{"stem": "single", "avg_pool_shortcut": true, "projector_out": 512, "precondition_frequency": 50, "merge_dims": false, "one_sided": false, "adamw_lr_other_params": 0.0011, "lr_schedule": "step", "weight_decay": 0.04}
Rows from block 7, named by matrix and row number. Rows with one number belong to one channel. Each number is 500 + 50 x the weight over its row's rms, rounded and kept within 0 to 999. All counts start at 0. Numbers have three digits each. After the name is the row's rms in percent of the matrix's.
# convs0: first 3x3 conv (model.blocks.7.convs.0.weight, 176x176x3x3), inputs 50-59, a 3x3 kernel for each
# convs1: second 3x3 conv (model.blocks.7.convs.1.weight, 176x176x3x3, transposed), outputs 50-59, a 3x3 kernel for each
convs0.50 096:530486433543454490490483420435532522456484490465492468450515488503486575560580574445457397520446451448518477538479512504485493458475418446479567438401559537450547545520572556462532435594541575549589494510582518441492485568451449530590446533527515484597563546452439419459
convs1.50 100:497590520586553542536576496482368461545438471551582496416439449518562437532498540533424500507486455566458486517468514552544521526452467519484630539501482568486521546518493555607536479445531551521475467483397457389466582619572440512470540417528429494519523464513527471486
convs0.51 099:461436512496509501478438493459483513527428478490537478508532508501489476530522453471504522461381447527480484569499493643564494500541569502561507420511520513513529432568536499461464540413541476553625564486434505608452412361402533407405604527531470461382473464541522444505
convs1.51 101:458453451479459382496544457481503489525568455529495498469478541489510442446521405393499563429488558515454487505528535464561524428415536529460429473591529534571551544535473409494512455504506501436608507562516529518560443375517452479488447451549477433509542438538562528485
convs0.52 098:527446471514484531503473473464436466418548565436488520573482392504458535526478425486512477561559496512526555501484442538452445462481505471544570499543541593494394515482476458410496461605526471510662535511507477543629540368434527479584442491598538481410561456485443477551
convs1.52 096:521554506511565557551501436488543583461462621493527573472476576510527524503547599516606551534505468484503545549454507458502534448473453506531549553507477469540522469390501424485567558449459510541539554580495467448553436487483449464418492535399490543462478448518509519462
convs0.53 101:399542601467521597509449538568507471472501613433464562510530418604442509573530518466506545401455511444507422498429509465510390534513556602476465574415588481489575464559420542467532397465472490545446523518410497457477414530507513432471531497522535429443542496475469596467
convs1.53 102:545467516467525502588423428487620521515536602561483543587567561533504471530559579545543504527608522516468498530536512413509528440409571423490485559487485601497458558527496555599505485500498548489527559512494492552511505437518392552464504365587525507497487445411513498549
convs0.54 100:523535507498512612531424472399481533456385521471444373539512516422557542483508451601451509470527429575469469497497496465440506480424494455504569518552509544436526545460509440539511493513519452429501518498624479576485457386440457496522476516470493440537639458528439521539
convs1.54 104:497627530449473453620532436569442468459462530417531490544480450520542491565454500514515451512378478513497479458472423517512598438523436531506480452613548551503491507485532508460551418476512474479492389389505474496447485495499483562463499425553455525462543606494531531610
convs0.55 098:519486583451489541517586494470500491575437553553393471387494472513623488540535501554510485485519557493482544490436418502521455497426563534472504574515469433582605598602561599555466486545484460484487474529469573520497520497509441520518494534391427599520544583538567445495
convs1.55 101:516494465494435519403498379497515394525538457564520534454525461513489414530480466541530526527569521499513549563499553563506647449463545490444339571479468452401507555598492594512555513472589465480409536516506440449492490445530482493623503567506557470413584494511512447424
convs0.56 104:610544514526580534386568581554559516366563448436465531504483516489479493461520531527503537542424535513549543465558578490453539538428460489538490517564479532485459511537488525426456545331520375463514523578424576478499556549454459666433454539526580445373568579440509507482
convs1.56 107:538451540579465521605481411462443430418445534525472438586512576547504479459520423540457520505479443468528493436485472501575514482530425392467481362500482550424459442472494552534554533465454446674472522562548507506490516487644562505497538599469456523506487494551473497457
convs0.57 098:534457434533586517501456527514550414631497431538531589429400415587586470571554551397522519540430480488459407493464510530520472488497523539507504539498514544581560537501495442609460512538459507593585455450545530580490458435445421471474540486470506521489554521488571500511
convs1.57 098:576479539566509445528515506637625539476491469613443557490507370548471562521419540486521497442499380446469482453477541459483489523453481540512439424450506419436461540455419524479560545498515386553486444530539447464514609543548573614481426495450469447521414500445392392503
convs0.58 107:529524551576385567472479492481453489407439576491520561493525581542466452380518524446605418603555496444604576520525508503452468510574532469514520455491534411510386517516434496586453471498495498463422483564464554516474517480433472481514623581470528427486508449460539480547
convs1.58 106:464425484438497452461447536489460544554522581468532430565459570465487573442484550492425484587450378585613584411476548492474507520505480564460481525515495498542503459530543454473564474523562529407530556502540539453533457553466544484466447496428504473507507506495510530542
convs0.59 101:438580507559397464516552434438499502514492493461495496531516434418468466563485471518494515512472428491442483560523407479464424505438466461541472519450536527539494482469447512523441442584613584538558497482432434469459486428426524405582471471453531583602460531524509417484
convs1.59 100:623533529431537542495583481497522463530514561550506410509464419512458573468462451567543490492467550557495471379494507476487507477515492444578532429511562488548446435583501473476488499581531540422502567465475509460551481500520522471460589508509584535495543517555603430488
convs0.60 108:533498566544496489455447430516578530564449373450489482462469518476532515571632465473558487465464600457510463566429514444428556512566467508518564449481489542510496469387548438555516476538564604494466484404521469456472505497499525520445488532534411467555459533455549528475
convs1.60 105:511474593395480521423436598533514525551490465524463518464545443434521470493471486545414569581557556566541515534536620555521427559486456497396551441527466532551434440488505473507407464444462502598484560488520520450519485464582525523474458502598386489576480530586506512523
convs0.61 106:380471584543536546585541539401570514496503428458436515495462450513459459540539390439481469428548566572590441527511566474434469489416460517469457510449486450597531418500472543527538612482380377575552577513468572442504494524536563531491562517438480513544415533430539456468
convs1.61 102:562557385486491484461478450394519488463556503477497492519552640529511479525437391506476419529444491459483488478511521493400463519494566521495495482421490520484536496574470436519485487474478567578557555451503413428498492506527431440443477480495543510455493552540579519485
convs0.62 102:479500479528595534607499533452476463420460423479479553499451442534485446466470523538495487502585534470569494490478466487408475506526527513484507529485502488494464540529522542511410506487502491483445453566528508578561456469446551478518598525480494553589482460495459461517
convs1.62 103:513624397556505501523467493557506493534547528476509404535505475556515504463509524527558480485508576426548528556562477425488508550504423524507588543551514414569438537465475549616466444449505574606460572577532531476484506445484589498470509516595533519473469527470538545519
convs0.63 101:408517574503569502541502503512510452489535535410385548484505560480526512445483513503483498447571578438459617502529573408407511408499473506537495495543456485421424491545476438469582505451397456539490472495549472561499448452482530447515447366511487522503432510510489417470
convs1.63 103:496515494544482504473505532511520457405482453534532489544499498463541476530464570437393419469451440480497420590401599520445484548483533454499486499489520445483467513546611505411393484505541479502501506501475563464546460511487532508534442519498577489428557580484535628539
convs0.64 094:482545525500595486478541492556490471512451588551570508456501587536505523376524410435451450439464530497430513527567497583538529481575540504570453500542545477373485534556519513510593464514556517509492468350490479525512484516510510496475512503516513554576522501502479517457
convs1.64 097:481504394527456455511500478574422474507426479514458474517551530520576547597540400479519543406406527523524449493528413450478419480536497524521437531548490412582608470425488490460469412392525425452476428466575596510618508536485520460472493551482476468563520473452400493359
convs0.65 106:541393495490445536419466469513608503447583457648613503430484537618464504402430500477489577438527513534551386398523456509470425529531380510620515524542494489547493504428499513467466527523394562486490509502582582493447471474475537420471603349481477494569485391521444539512
convs1.65 107:502410538550427481425505502467371537441501589396451595490475490470460573569484480460493470478535501444546537510460495499578586499455510456435471495530450474551436516551489550508468522505523469493517457527493502498537580470440531412447412408490498484558485438528446598497
convs0.66 101:535434454497561552531531567494527523478513478448466462477515502465509468528533556384530466464407451534472484466423526482541562511484432492372489358465496528541552447480487426511507500425405521502516538544479473447432474461557455507617453441468494501454498513516506429429
convs1.66 103:482441489528461435495429433512476547467485486522468493595473516483520569333483493457523506401519519411419484461482470518447448529506448489414485498404400438441482537476394525478530482523513385565587506535535497560490544478529449483539454534390508501524555519573463550516
convs0.67 102:503478403480405439485437538579511534559487524441544441475437582518505495462382503420498525513628500562554475515395514569517483469482449584509490527477555527449496492544581496525573434541563510465524528572525460558413465505493479435493493486492462477449501574520443475608
convs1.67 104:335502467400524466486572438449474488469462479522485512566556563491616571534494526575558539568596489531516523485526566516472459569483513500543543517611489494473549475492418491420550398482429453481438488548500505526566423577495522583475504541543498440435571513542449552529
convs0.68 101:368450520556502558494530509500477449514528504539491630559470445387590428493496498525467478512534624529542506525479541518326406525489447493536475498544452473530538541494553506508505477499613472481570443604417511510423547537500543491499590466457478469539565426415422530523
convs1.68 099:589494473472538426418558482458483443517523560560503507476468502513471495438474393461491491470492478552440500580519545592458509568474593513573599494576405537552437589508475511466417475474428524505523591490446545539517490461456425490429548588512509534451453546536564499416
convs0.69 100:457555458424508595526477501474553502455533544544415510485444615521543519531530460487617452518626534528458485478444516538478437505561431431444429479484556499589487409467541545486419556567604549538443511474502454475509432559559510467498552501464489503480474498508569548578
convs1.69 099:516440497516519536496508475488552465421485408544393527463479541571529490586546528525509537565519493425453515414504407464385513625465407516585486550528564597573536481509497478467417464421581442637570488463495527422472541477543568591519520554671489472466352476520432488512
convs0.70 097:481558485488485524517447480374418441513446539549503474418447376395499485405552542458544548460489553456614615501518636550572531491454404569564514525564483485475514406414543534546529521574545486546489492500550495506553553462593522446554452444442531434442447507465424556515
convs1.70 097:583499570561533409559489409478538443439438426459505456515568506509567490531528514508495532488561511469433576468505383511374430487514566496570515581498509490487548457477532524457470465521507498503463544440501587473454505417490451524450528495422466524495456455544517501553
convs0.71 101:468523541432474593501555498509539552482490458523492517469489519525509544476529459573568485433560451578532493612541500427502504411464547521595537453547495471495513564443480468435434500502450489519527514512481504562547461516485506421444404503464408557406481512501491465477
convs1.71 103:512523423493483469497483530498498576452517562471601462431583534549456400428384517438510446512582478415466394532575461470536426563527518493467533548502640448542505445510494546574478471480435573451423547523464559406545558518556507433468487427408582499491521479461531508547
convs0.72 094:474524519508494498572489490562405465504452438522425459371516514499457514513578489503541548411508498545532542525434412539499522458468493516566509526468525486517471445393486457442499463446522478469495510561503494485401469519468458517566447512526529574594553519466570489589
convs1.72 095:447584491493501555482527490537543549522513499535482465552548471452447503601592501484434436523478471425468484421500503467547481499530476535449498408554475464546393444473462393458499452478429535520507450414532586469585430490433544508516538448560611535615362619495485515402
convs0.73 101:464499560514539471490526495458418519573513491486494515571519506482446515572542411494564405524497476458463532490477462467474403567350527483429509401487531420500568452479503435447522466482507405608482469434567495547408465492540502461533455485512406494464474492499505451512
convs1.73 099:482452480532478554548507486587553491515476515567581578383508545546517498501454461578498504405490461489419545603496463465492423536584515538456438531452472447484570639572540483425564503492437372410484465472491594479425602562492543578542536468438500436445495573442549474547
convs0.74 107:555410517530516485434471471463455466442485515503540482471472531513457492535518512569499481458497567472530538477457459492470443490501551396585531487474486405474503528557528510450548457469466569637376497380478461440542500460483480560472489552472425507588530524504543508500
convs1.74 104:564499507540547498627547472455549519429545548557501514455498525480518486509514468535516477531537522502570424449542530588629368500475428505542458463484451563502397517417502518532491520600573490472523458602504534525552532441553463442477459491498493504444591463541533446500
convs0.75 103:545516559417523531538594489521480449502452465492508550514590542514517442467515565504515492524502534462508426485622552651451438508523589488439537412511493513512468516524561499561514569557492603595437552454442551496579476552491546466501487494507529501581528467492452464466
convs1.75 102:522493512431453554448498505482448580452569503448523563558387526429478538418548504509559515447561536556551462496411481307522562626599533475519504521496399573369495505538505499570471504504579523516578431577474610512441473541498578530520601566545561527461544511556532495483
convs0.76 097:464499526516540543497435516487484509449473563506440538481438556451488580499566598479479515407496547643452538435507503471450499505634515460513537425495554475480457471449501564515491464460491519466510466420501466550558518463562523515568472507546475415531410427479415484511
convs1.76 098:559513504439524388524488481499465494401496420511496554501516515543515518508452446504508541439436513536478533495415562571387369507511475493539583530517553450455530587599602521512466479465520567521515441445488489489468404457602402513577433569558443481472505490483602472432
convs0.77 104:576480505512494506534518530480555437436468537498492550455434534432485520541461534441497503571488538480535442458590500531509558485558509447483455593457464551489562523535531518466475438473475512438399427517677405436499517466436516446460488436517483502465510391495419450462
convs1.77 105:493494552566551493537470556550471570546478522582550409491445470500481491435493460500468544511512506421536490472523449443541527528540443585503484501512464443461513444594514532518568560498439508411468524507589447482598554515521512440477492528446533552534551461522404576431
convs0.78 098:510439473494557525515417463608496465410420463495479513482505490449477514460462492462537591514641504534508479419546484534363457522485504466447509463565590455569532412490576546496508529587544596666542431557491506485545473473494485491421474407509586467561571515470451475341
convs1.78 101:532540507480395493547445515514503555466556560464538512468546548427458546481514486482483479595438452486493569498531510566498430518511537486466449532506538458489492490556428523469519448425496556572525575535528508474554541510460508493406532486548536525529504447494448525575
convs0.79 107:534466480484475588557511508521486462409461517426547556449490449577440516490458560527498463469442437512497534573550468538486506497488442596497484514425530433485559458489516480531494491522436610509534460603396566451482491458482483419479520467433577508557511511383540472488
convs1.79 108:592436468501554444461467418463474455468479584506477485520512577592568578498595452415484499480527450506471436518482449517378566449508442581530507487537472480534418531596488551464479509518436473464428531495565484505449438521446524597507549441582528572506491552415552517504
convs0.80 097:441466518502529423466401471431437503503515561572591558512477505582468504419551550465492439448542501565567361457485478577510517443517478478445512555418482532484504522488531512628456480600474544459507480574513520501555447494392555482503513464403519481604459498532517503529
convs1.80 093:600450555476497463521516454520490536558573435577372476526572429553532580497600476594510405464529554523584559421528413517520515572510492593529528515482462447464560500498516542455457448495551478447538507475525432435538504531497625473523570397516525505450517465524528476509
convs0.81 093:512459484572457494563533501454449572468448475522578525344550576481583578583599490573487508461593541424529545496630496621560545447533520453522533435529535405509499534363483499455466533408534512517537541462533520433571439450563469518454510444480474423595482476599547487539
convs1.81 096:534535548461625518490548552475530431519559486584553454441565450458542507453491552453449496513421514509482538535539407455507497464415532571456497521559397557536462458455537514535509490547575475482538433452456497398408466447500471426515494491521514410538457481528527478436
convs0.82 092:530526540484599542493498497500447478502517499549556540503484485519526464498528493456600509514543465502593526533509500558541477573524479538534486460513483496398517573478520510521502497498531520477513438453433482499454504467466542559423489534490509416502524467568522432548
convs1.82 096:508548531462465501492585517522454490486532501525438512484477481579531512465504510564503454516532581517467447397512512507530467551519577536525446467543500511522592469469549470523453466537513492450513504486381502556502464425468598452446520570440562572509509481419487539507
convs0.83 101:504448472499610462525508587519528596468478524496441454513487531509528531494494459522460489427454550524568471556450523499531416505550391568597472460522499453453406488427493460524616578522574505586550610494533587541552530446514503472512468402475437552548432471471536526483
convs1.83 101:518555495522531548522542500470545549433554506504514487497534492453490512503529571403547472510601470535566496519478625498477516519434498468558466469519412508570483566489607560472535495544466538435485505412474471505556567569451472486521421526475495442452515480474521492462
convs0.84 097:525506493530512433477511505504523521560524513560534519567460451525485492390442423491509529525504512581459486530546462570513460568534543538496553514649474610465544564484448523526565422524467497428504518479463563549509490449413465460428429537549441558540525598515456548513
convs1.84 098:484580495536468516530535499560492402492470423521421447462521511544517490429454587442500506473383452479466505535453532492556416508511438520566512510750546509633486481528525507526548498554485496438493476451477500519470489450507494525574421459508523499443537536524501453436
convs0.85 098:574582503539497511510402518503440488462458494501488505547542551465579514439499606442519533554485564422407419625568596581471487500496449477435503490519487445419480449508414491502506504567522561490575559521569525490434548548497580437488386452538429472431480580489509440556
convs1.85 098:547579506531515534453506444615458464512542445526562572538420412560435465550518509534433483472396484468415457491510518458409511447569502444505459501464538516404521474451515482477535528517465467476661550575528483485511455445576512639552523553433469507537589573492474484507
convs0.86 098:475527424499475452544409406431483494439454512512477472558449480542538516519549439528489511561535385538522348513462618505462397510478482447518576503477467414616501481586514425565518480491519525513499493484590513480530433476541414502664365576582450586591492489618511509524
convs1.86 099:530500533513489466501419474475447522467435518379432562600526530519569521599419549409484510485446482456552562437416447437417532538484543575547452547444502461465467480549473556492539552453502488573499493528490473424420488576532447631471437501462507499525489468455544485444
convs0.87 102:545494518566599519471404484578505500520467481487441531456605470518414578362491545523489457494434449514497530474572457478444511542448512421492486439515534453478469462548489499585583410417521500445569424433502536524452461498450425493555466440533541473455537582476469564515
convs1.87 105:469519521457442502455471483487506523487493482660529399554493437562549540410566525477590620483453623434509470494468528540425535502610607545462490505498554517440513547514439588508491575538509590506557514531550471527537463479591489486477548443435488515501524551530475518532
convs0.88 095:451515552521485561538518495540535486560465413538515426482500466503457565519503550485587456585600451469588448540511564507556468530496512474435468431479571457535530489552437511425490527567610488506552462567499518473524534484491517535522543488545505551485435545594429503480
convs1.88 098:490500432522405524476465515616491479439561410478526504498432457533445555540512490527542616516578436506515558430550469495485476512498545437482508464466517456397448547492584488486464506443432548530452539459553491605567478476499515553536475628493487480475464448539410413434
convs0.89 107:498492417461402488478547461562471482503539457483478464499490510465500489475535502492475530468542556531477433493519548442485495488540491474465500547523417540483588569503462521588540410532430543432432568445451524533447467587464470494522438517475514501500517474501503592507
convs1.89 108:485494536507506457469501543488487480543431499522452525524415521472479572553529464503517601528508570516508446527448535470438397520460353521502547508487547536545502529537508473474465502383476471513566562522464517539472446545558468460500518450582521491457535469522408458450
convs0.90 096:555503469534462572446506529451517500478543509515422552415469514430458512401460443606507489453403580509447565434476498513554434476548469485447544564395485434481434450554602432500512476461494479408471511538559530475533532464501462511588466501484580537608516570607495445494
convs1.90 100:479552541481576513535538464401548444403483563521529613521520476608508527531478492510498473519466449498488364493595446449482536485337534509530423521482468561547491482457439522539492485470494552513495468525524527546593477545516441489500562628493551549597473576489457519535
convs0.91 104:476545521582532455576507538527591565404381416532505452467519481457572513521415574534571494435556519535481472472497501458515520598544450464528464565513523533459461517580552506443443525510419535425488409435450407447514485465451474490482583480480502428501562519523481424581
convs1.91 099:462539468546515510488505512532445481477595527468399457475462528550502506520535597413519469471515544558473401457516502497512495463517464524456454511493605597635502502577651541598566503508483432483499486476496488471470621507412444560491581498531510475476554574460478526501
convs0.92 101:463531453376464596510439479490392389528624481472519499527509477474445502478459477553483372501547512522454450528425487472500448541488510473502457608494634511614497533553484448507466509547432455479475471546546532514511507465509479436483532524427577515518573513576564456443
convs1.92 104:467579439497487451540500490494561526550573408574583441544448507441537499553456515536516451464462531574535511510560533490576542496477545486510401564529556456551445461439488462496435543454473530579533494557585541471476617445495489496468550470471456406463459519451515527576
convs0.93 108:498526500506418487408556465550502488477414467446461496540524452498490446459474470493518482597439485490545516514433481495463540478509550513552461496460481450474420461358499396518546519575546577517403408348565525549551504488469476600581548597578437556551474576551551585475
convs1.93 104:465511545484415429523497526495552532473530546480552482492521451476516393500482477407451624505531554499526526480559511616483512566474589476536481515544496534526512530478486502557527480482564513542461480584493437435434516482450400518456485508482493336519457485504519434496
convs0.94 098:505425509529476499520503503471526484466517496554508570448468456437514506529566511438468445599512411570486501530545495505528438488493515501492553436533528513494433446526527589589459463479516466507563554491497536564521504495477475444555552485513543524488461420574413488527
convs1.94 102:601531497584425501450536525479521465536415544465496621546521529496500508491454531506549485592501503506426556551477536543500547441532487542578419479494431436464517466462534447392531526568532467498520481494454502471422485537421478571478514441571532429476550473480396482531
convs0.95 098:522493535437538474519509475485551493635569563499464504543446565572459534606516521515433510453489484518540520495516440486502558482460456591574476444529511475489551540432413525496540529507560384602483434447504424461511487464494582505453525612478546551452507461503499574499
convs1.95 097:551517509590512501538529427515465515426449457478560519419578510489504514441577510483529497475487468468503469478379473501366387465570432540491534609575400479538526512476418473465548363413486490442491481465432484472515607391596518506523524501586397529505557506552515572402
convs0.96 101:463397451513496554499543542443475495492474534501561530397501490508559505425508484475555433546514509485391578438474448530513478501419446545568457551509494538555533522597588594556441438494509537484462489443469496476507413472540573554565526562511456521486504585518504520464
convs1.96 098:414463436555455526444467431470466540383475475505435463489563538443497456548468453570435484523504521454445511505395480477536487471500469485479490502526460501506530544515351497474511526504557549485537468573534540513483517418546517539497453439505594524503599582547564493559
convs0.97 103:464431522459489397493515534531465439484553482490562537476486508561470511528535463469479525453435378486460522524501481557482358544405427507504539507576462532490447555471565511485555531507504513482510443534480550611513427462582454529527429488453494495604507532537549434586
convs1.97 096:385530521474386495375549517454577526501565540447589473525573458496545582527500555441480507446486497409449388594529530516512442585462539580465505548509509549476417552560481577638540554458575565521527528498533507555415495623474499504515535461489468430572442453583460475513
convs0.98 100:436453592458484522484541479424497527526478499551478514472571455453561532476469438441557500501524566482470491441444480520512438457514503488580510534526465523442414476611500593567497558451492508580437546522507580503520483492538479542478484589409430534472475417509498502451
convs1.98 101:567483455572515541444531498448444490451486525465433430510508507597496579509522550460483491490485455526489499548514522452513414554483519476520484519509474472523438457475490456411499430495501414450481437466417583485513495556588481476522538426443560495468551534530527537455
convs0.99 097:491451511504462536604417492426495484504515462445455563503476448504510465468550542452566397465440565410511486507560495579478449513451490498478492465465588486437524468529629400505573514478516492392427510438416492447464566527525556451594527534488493450620538550496411527540
convs1.99 094:449560490492516452460537415445465467510483457523548445569515561488455530446550564475565484440483477425377522462478440452469468556543541572487531582560588524569509486478508481529489534619501499420492529491506427493457488438474477481433527484467503530484454533476446444462
convs0.100 101:514487517460542505531472551425523529500547450504541604389433539581571507483481395634502443478386523518526473489501502429476569467475504423576491504567495498555556488517554474540489521435465567600509555480404455481502557526438469469418561550497393556498463570485508524471
convs1.100 102:475538497501480557476472382501549504488490480493460475467467410478439543515500532542488478537535527455491492514579493479448474506643496588578500523549498521480420460501458405547535545483502522522512500423387481472482510524523445401498489460546472471490499483423505460550
convs0.101 096:497594540467489444480479472443498562534431506438533511624516480518444431554468444445460515509419478394522457509409428475507405487543512541569471525480511582482492432550515472457658492529570483455462473454457537518488580503439583497392527508453513569514521602494496521521
convs1.101 100:426425475523469507435456520537478476606536510564474477566569520494544404525520589542384445591505491474512385497514511460515531507469541450528508513454469570490425471488460551532481560496505534375499422469465455450530437502451503410481463433490563519609557494442440532528
convs0.102 093:523436497526536557462510397627554523542434428423491566523499454420462552469404530467467531617519408458484471481562480558513484462386397523421460502401467550436507517530527588542538602540611476467501530549517584510467474478423520421535448444482434416581506492520490476506
convs1.102 093:475428413495480446474462454488536591548548510497521543564525508546543498434467545451445593437492460407433479546477471514456486490508558547489523502487472479500595503468497483487492554533450455549481559513551485421537473481456518512496470504410514499492547438516540499555
convs0.103 093:491534516555573515542501530506555448404567527530503510463539552450525517558517549423569476463439536514434490470508625468578590476522490471452503573540503478438502504478532479471479523486483514453547529536447527535541433424594455420535482414477483444413473460462480491443
convs1.103 095:471585549539507524464486549472481522471454446528455517490498468462577481457511583493521445485489442440477507529470397581508489495528530445484473539450529580486481382451440481527523476484528522465503525549571532601519603426546494471520475456610496574453461487427473538481
convs0.104 094:471521454512501560555481561551393447547488557598491478452596531456522405520593536541582418544626528417484480495577488409431389479508484511504527456478541609579553527452439496562438470512395492445441552560494487529463447462524563501567574494516456507471448525478524535497
convs1.104 095:541460485490555522545544562426515545471472469478472400448405509471422483459565460531458549453513447465572559508521502499502502444454423458505455494484604591528504459581597570583623401546588449455594436454447580575465481564484435561504487515407422513525517603519469598585
convs0.105 103:459431545462488539521459486533486528506450473525439538447465473408452609418576534456562444532601399540556505495414498570474488503510474598483451554504405573536419568536493478549494573527454521531575475528493545529422500470527468437570471485591446513456469618545447486587
convs1.105 103:557468475508444531485533452483463359509520486542515513540541440481427524442570460458445510495382598493465473484436500511485467464441458448490425474495523450492575529471464538625535537552482497477509470476565609604514532391492463463479420433483508462538489465504525498504
convs0.106 096:496498601581516500529539554505516563599399411544482539497481472497543475564467512555492468439487365449492519504480567595635522627498484551521439441482499529525407506505441469456482507502603447532428633554407480444507486576496521479453462401397564492527474500524498505418
convs1.106 099:509547488512510478502545522413406479455541553479483592537512563535488481464539448397449497475439571488490542431454438462470551501476350564511509504508512438578434502515520519538592469515592478506618510543558598548509522531440590520545458536462546478445493494423543477473
convs0.107 102:516495537502485506485493537520377462505538528612531433544419486535589410481587586575449505557477350523521459474590500557508440503497442432443524516394484450467510462473406390516458466568470440532503529535488494552517397553475499577485499566516528534537635568442634508507
convs1.107 100:562601452521561417499528480501467403449468528479462560381582469451578540479499570475530632456527509549526432560406451449477457464456481495453549464543388499501427535469513409485474534556467515506508544564532517515455471525552514434553509610547549422553405520506460476506
convs0.108 107:509575459509531540495570503487425469460467481514519587480513561531498463503503484383458485465621507479492451499495498425554462608411569524458528417532489503437517396477489449630513513491543433512478469489401536492552435515560503398514493485497548383500486479489459459472
convs1.108 105:492621608495660522586531477488534474532512432567518479520463480562434471511491484633597596465526571602575540482457559595571491533554477498496450531507434511468511441475493477551534515569513563541459490425501481437416510472501464473455487476483480515493523476511504567466
convs0.109 104:446504500534535479450516403455545470491467453457507451490443536458464458464412478459423451517609444430552481524508501484540448423379444438485499451464535475520459422514481520526454558527498478496488445593535519538495474456495510500526504545500481547552506499489564577547
convs1.109 102:505404471472461558544552581588514514487525545473497500504535438411456555433478541524593588522469481493562519459397519459476509569462559533518524593560553560464506475438497412530448428459532529522449559495570481608520511561448556482630491479480565520561509516614584471473
convs0.110 088:525472557548468613533447570408485475538478567540470499497496386488566502497540438538449525478518458423511541449445488476452456547446505484551504508454479426537416454541530596511479464526509553481494509492521463504465516446433442419573615451521478503521414528548558566475
convs1.110 089:382559452442565494428551523485470393480486508454530473460560396503546468489506427471506540474465535617457495429602442549485534507463428445546449558449593493465508494391476411493456430457405408417547375448431495489539474501465450540578431471552443442529515489421428476514
convs0.111 099:465493532492495588474531529453486458474441480532480502499478524597482468487492430553474458487408511530587449507511477509558515520417492550457490491555503485552440439455520519435583511577538555509563530519456471520520526540428520501472478486482535523541394487510494486526
convs1.111 099:480440501435466480527332524453558472552515645468580534477464573543416491558572498574494529480522472570529481483471588532519504508529500504504531532509500418481533528540539553622502514493555491464461543519528459569520545504442557456549511475504535459538541505483472535578
convs0.112 094:546441541497517502557429359443474451543562595509598583498554519473488503523493502455451487457548574577606544577553536456408513508574477511492513522439610442457440504416450481543433431484423510433505536540502447554449482546522468514439506530559453428535491461493515536493
convs1.112 092:523428511485445569579529492453550525470537422518436530622461513557483544461545450563467542488539618504450587507544537497450406551581469395522521564464502468516494467499528499517404486509498618495518484440475533568555533545514542505521517450453470527494429419457475504451
convs0.113 108:517504566403524578523478464464556578499486437481497467450461476586461468571568487481507570512413474520518463423451484514415465488461592429484452602492502548552417561398481500455468514495541500509500502479488478501503557529587498497512478530484530532480556465521557430435
convs1.113 107:402517487390469459412433483647543413539456435574507525477496461445524527421562422465448450545515487444484501543503537459468522484473461527454458575424484446507395557558596544443522510587480613460521401497520509443538478428519451468516452501582480498461494463454605488446
convs0.114 102:539519467518526433443461478554530515470466523456554460496539364446471446503464413457492471488440423490392489538591456567489536421505448540511533488467519504607482449487494584525556530534557458591501626622494502515390459451550523459531488489462561494531453561476455670473
convs1.114 104:425376418412431527483503492609551511507470532521473581460585588625555514542537415522507538518396416515474551506490540518523568548540504556546416504380449521482514500435441499570528480391484559448432440475398485439620470502481510505492492505466524510439421392590450561568
convs0.115 101:434449570454565524502473524591455532524435546453580420526514406561564430527514462486528417514512581472521478556501575537486474464418423542461553467504467532496529443514556535570511525540488497542527550581522536462580486483525467446408412525481441527526538463437450479494
convs1.115 100:501558434520436546535555570502511425476564461455488463424484623505562497641513485582490553476374523466517512415493572553521595579553546486549541419508520481603491481566461567448495614532539581569451525437534387452581475394581484528581560476576575501362548578544558582467
convs0.116 099:493465557499419522510491422490397515451561547476568604455525542485563424573446478500493449527470591484587544449483468466486468465567513502517430592559501483543465565495547477433449466470480610554477408513454485540557483508507442478534532528504498496535525478502382466583
convs1.116 100:534452467428534533430489479462513496528492583530552555487486452598627461472586468479455400516575511477462456485500528482479442630539525572490506513493501601508459502438462472465486456484478511580588429466569454414435523435477497475533536536414538380428460462444498536540
convs0.117 093:497510529566489505571461560608497421483466489534449528422504435509587478484464599503535500457473540487463420515553445431473426471437463471509491477441419499418513588390518478409520415490617505517542573550569495429581502520492452543548517465629469502531545511529484461544
convs1.117 091:528568572582516489556513526519605608496422526488463527570455478463545432491442504381415464476518501599532477493473594525496455506488563538512573506553583490583477532614564510609524550524518542492581504482516501610641537546520388531405492551502488482539548510549477523550
convs0.118 104:546496493512443520567536511456556498648474521468594551425480500475440424554582455498504459550500520499423503531510490474451502605421422534499492448568495521489507610539525620445505540426479477551431478471425490497510534459516491439595446450398457498509492503417433519449
convs1.118 103:450519564530552448546523525563531578473524365461498466532422485524449446533550526482582394492538520485551527534511563457480467472524509489482500489451476523519519472434441461463479539504489532470467455545496543462597471544536506533323487512395501497521430400487518472506
convs0.119 101:460409556492528429443408509566556503539463521486628516485540497489525545533463432486558553497468504546399482551513350474521485556441463572496425549475469479613475572518477485572579440434448466538480510450531438460536505481418546463405414467596481516567440533466515447487
convs1.119 098:488440451542504498528512418570447654496524401496465424478467489479549456456478435507479504586470452470449563424437500493470513484555494464545435459405559399471497505445520496534567453472478502571531510509473608499443544542532542494536520374452451479512561526563562469401
convs0.120 097:524492513521461529494569487452533486555477544502470497550489543509546539466509463546433412548518421507510528495506552379418530415410517526524565542484432423512464497597531445555592461556458550545496528564548435465518492555419417570445440511560462529403432486480534505443
convs1.120 098:584603511487583496503518567582469470526565472438537498540490490518539503392547502460558572503498491535550490536548522563543474481536495560559473505371554535497525506479527554526456486482588440612384482518428510546424407435447550512496582414458510460516469379445513409589
convs0.121 094:480475529511466462405420561440519465498407533549500619529454435600479473518539598473454540407433490531528468470457579527452567450603517445486457524510512513525498471502589457508479423522505524517530527480449479526484463455563523563598545525543518615410491523405614448480
convs1.121 096:513431484398428560424478544463547535516559508572496541538553499497512534532513499459520541524488548474580484479472477538429540419497541518571499494521609529545602561485551528559528450497488505459520541584404507584460449509464454512419495579472496547555503615579526569567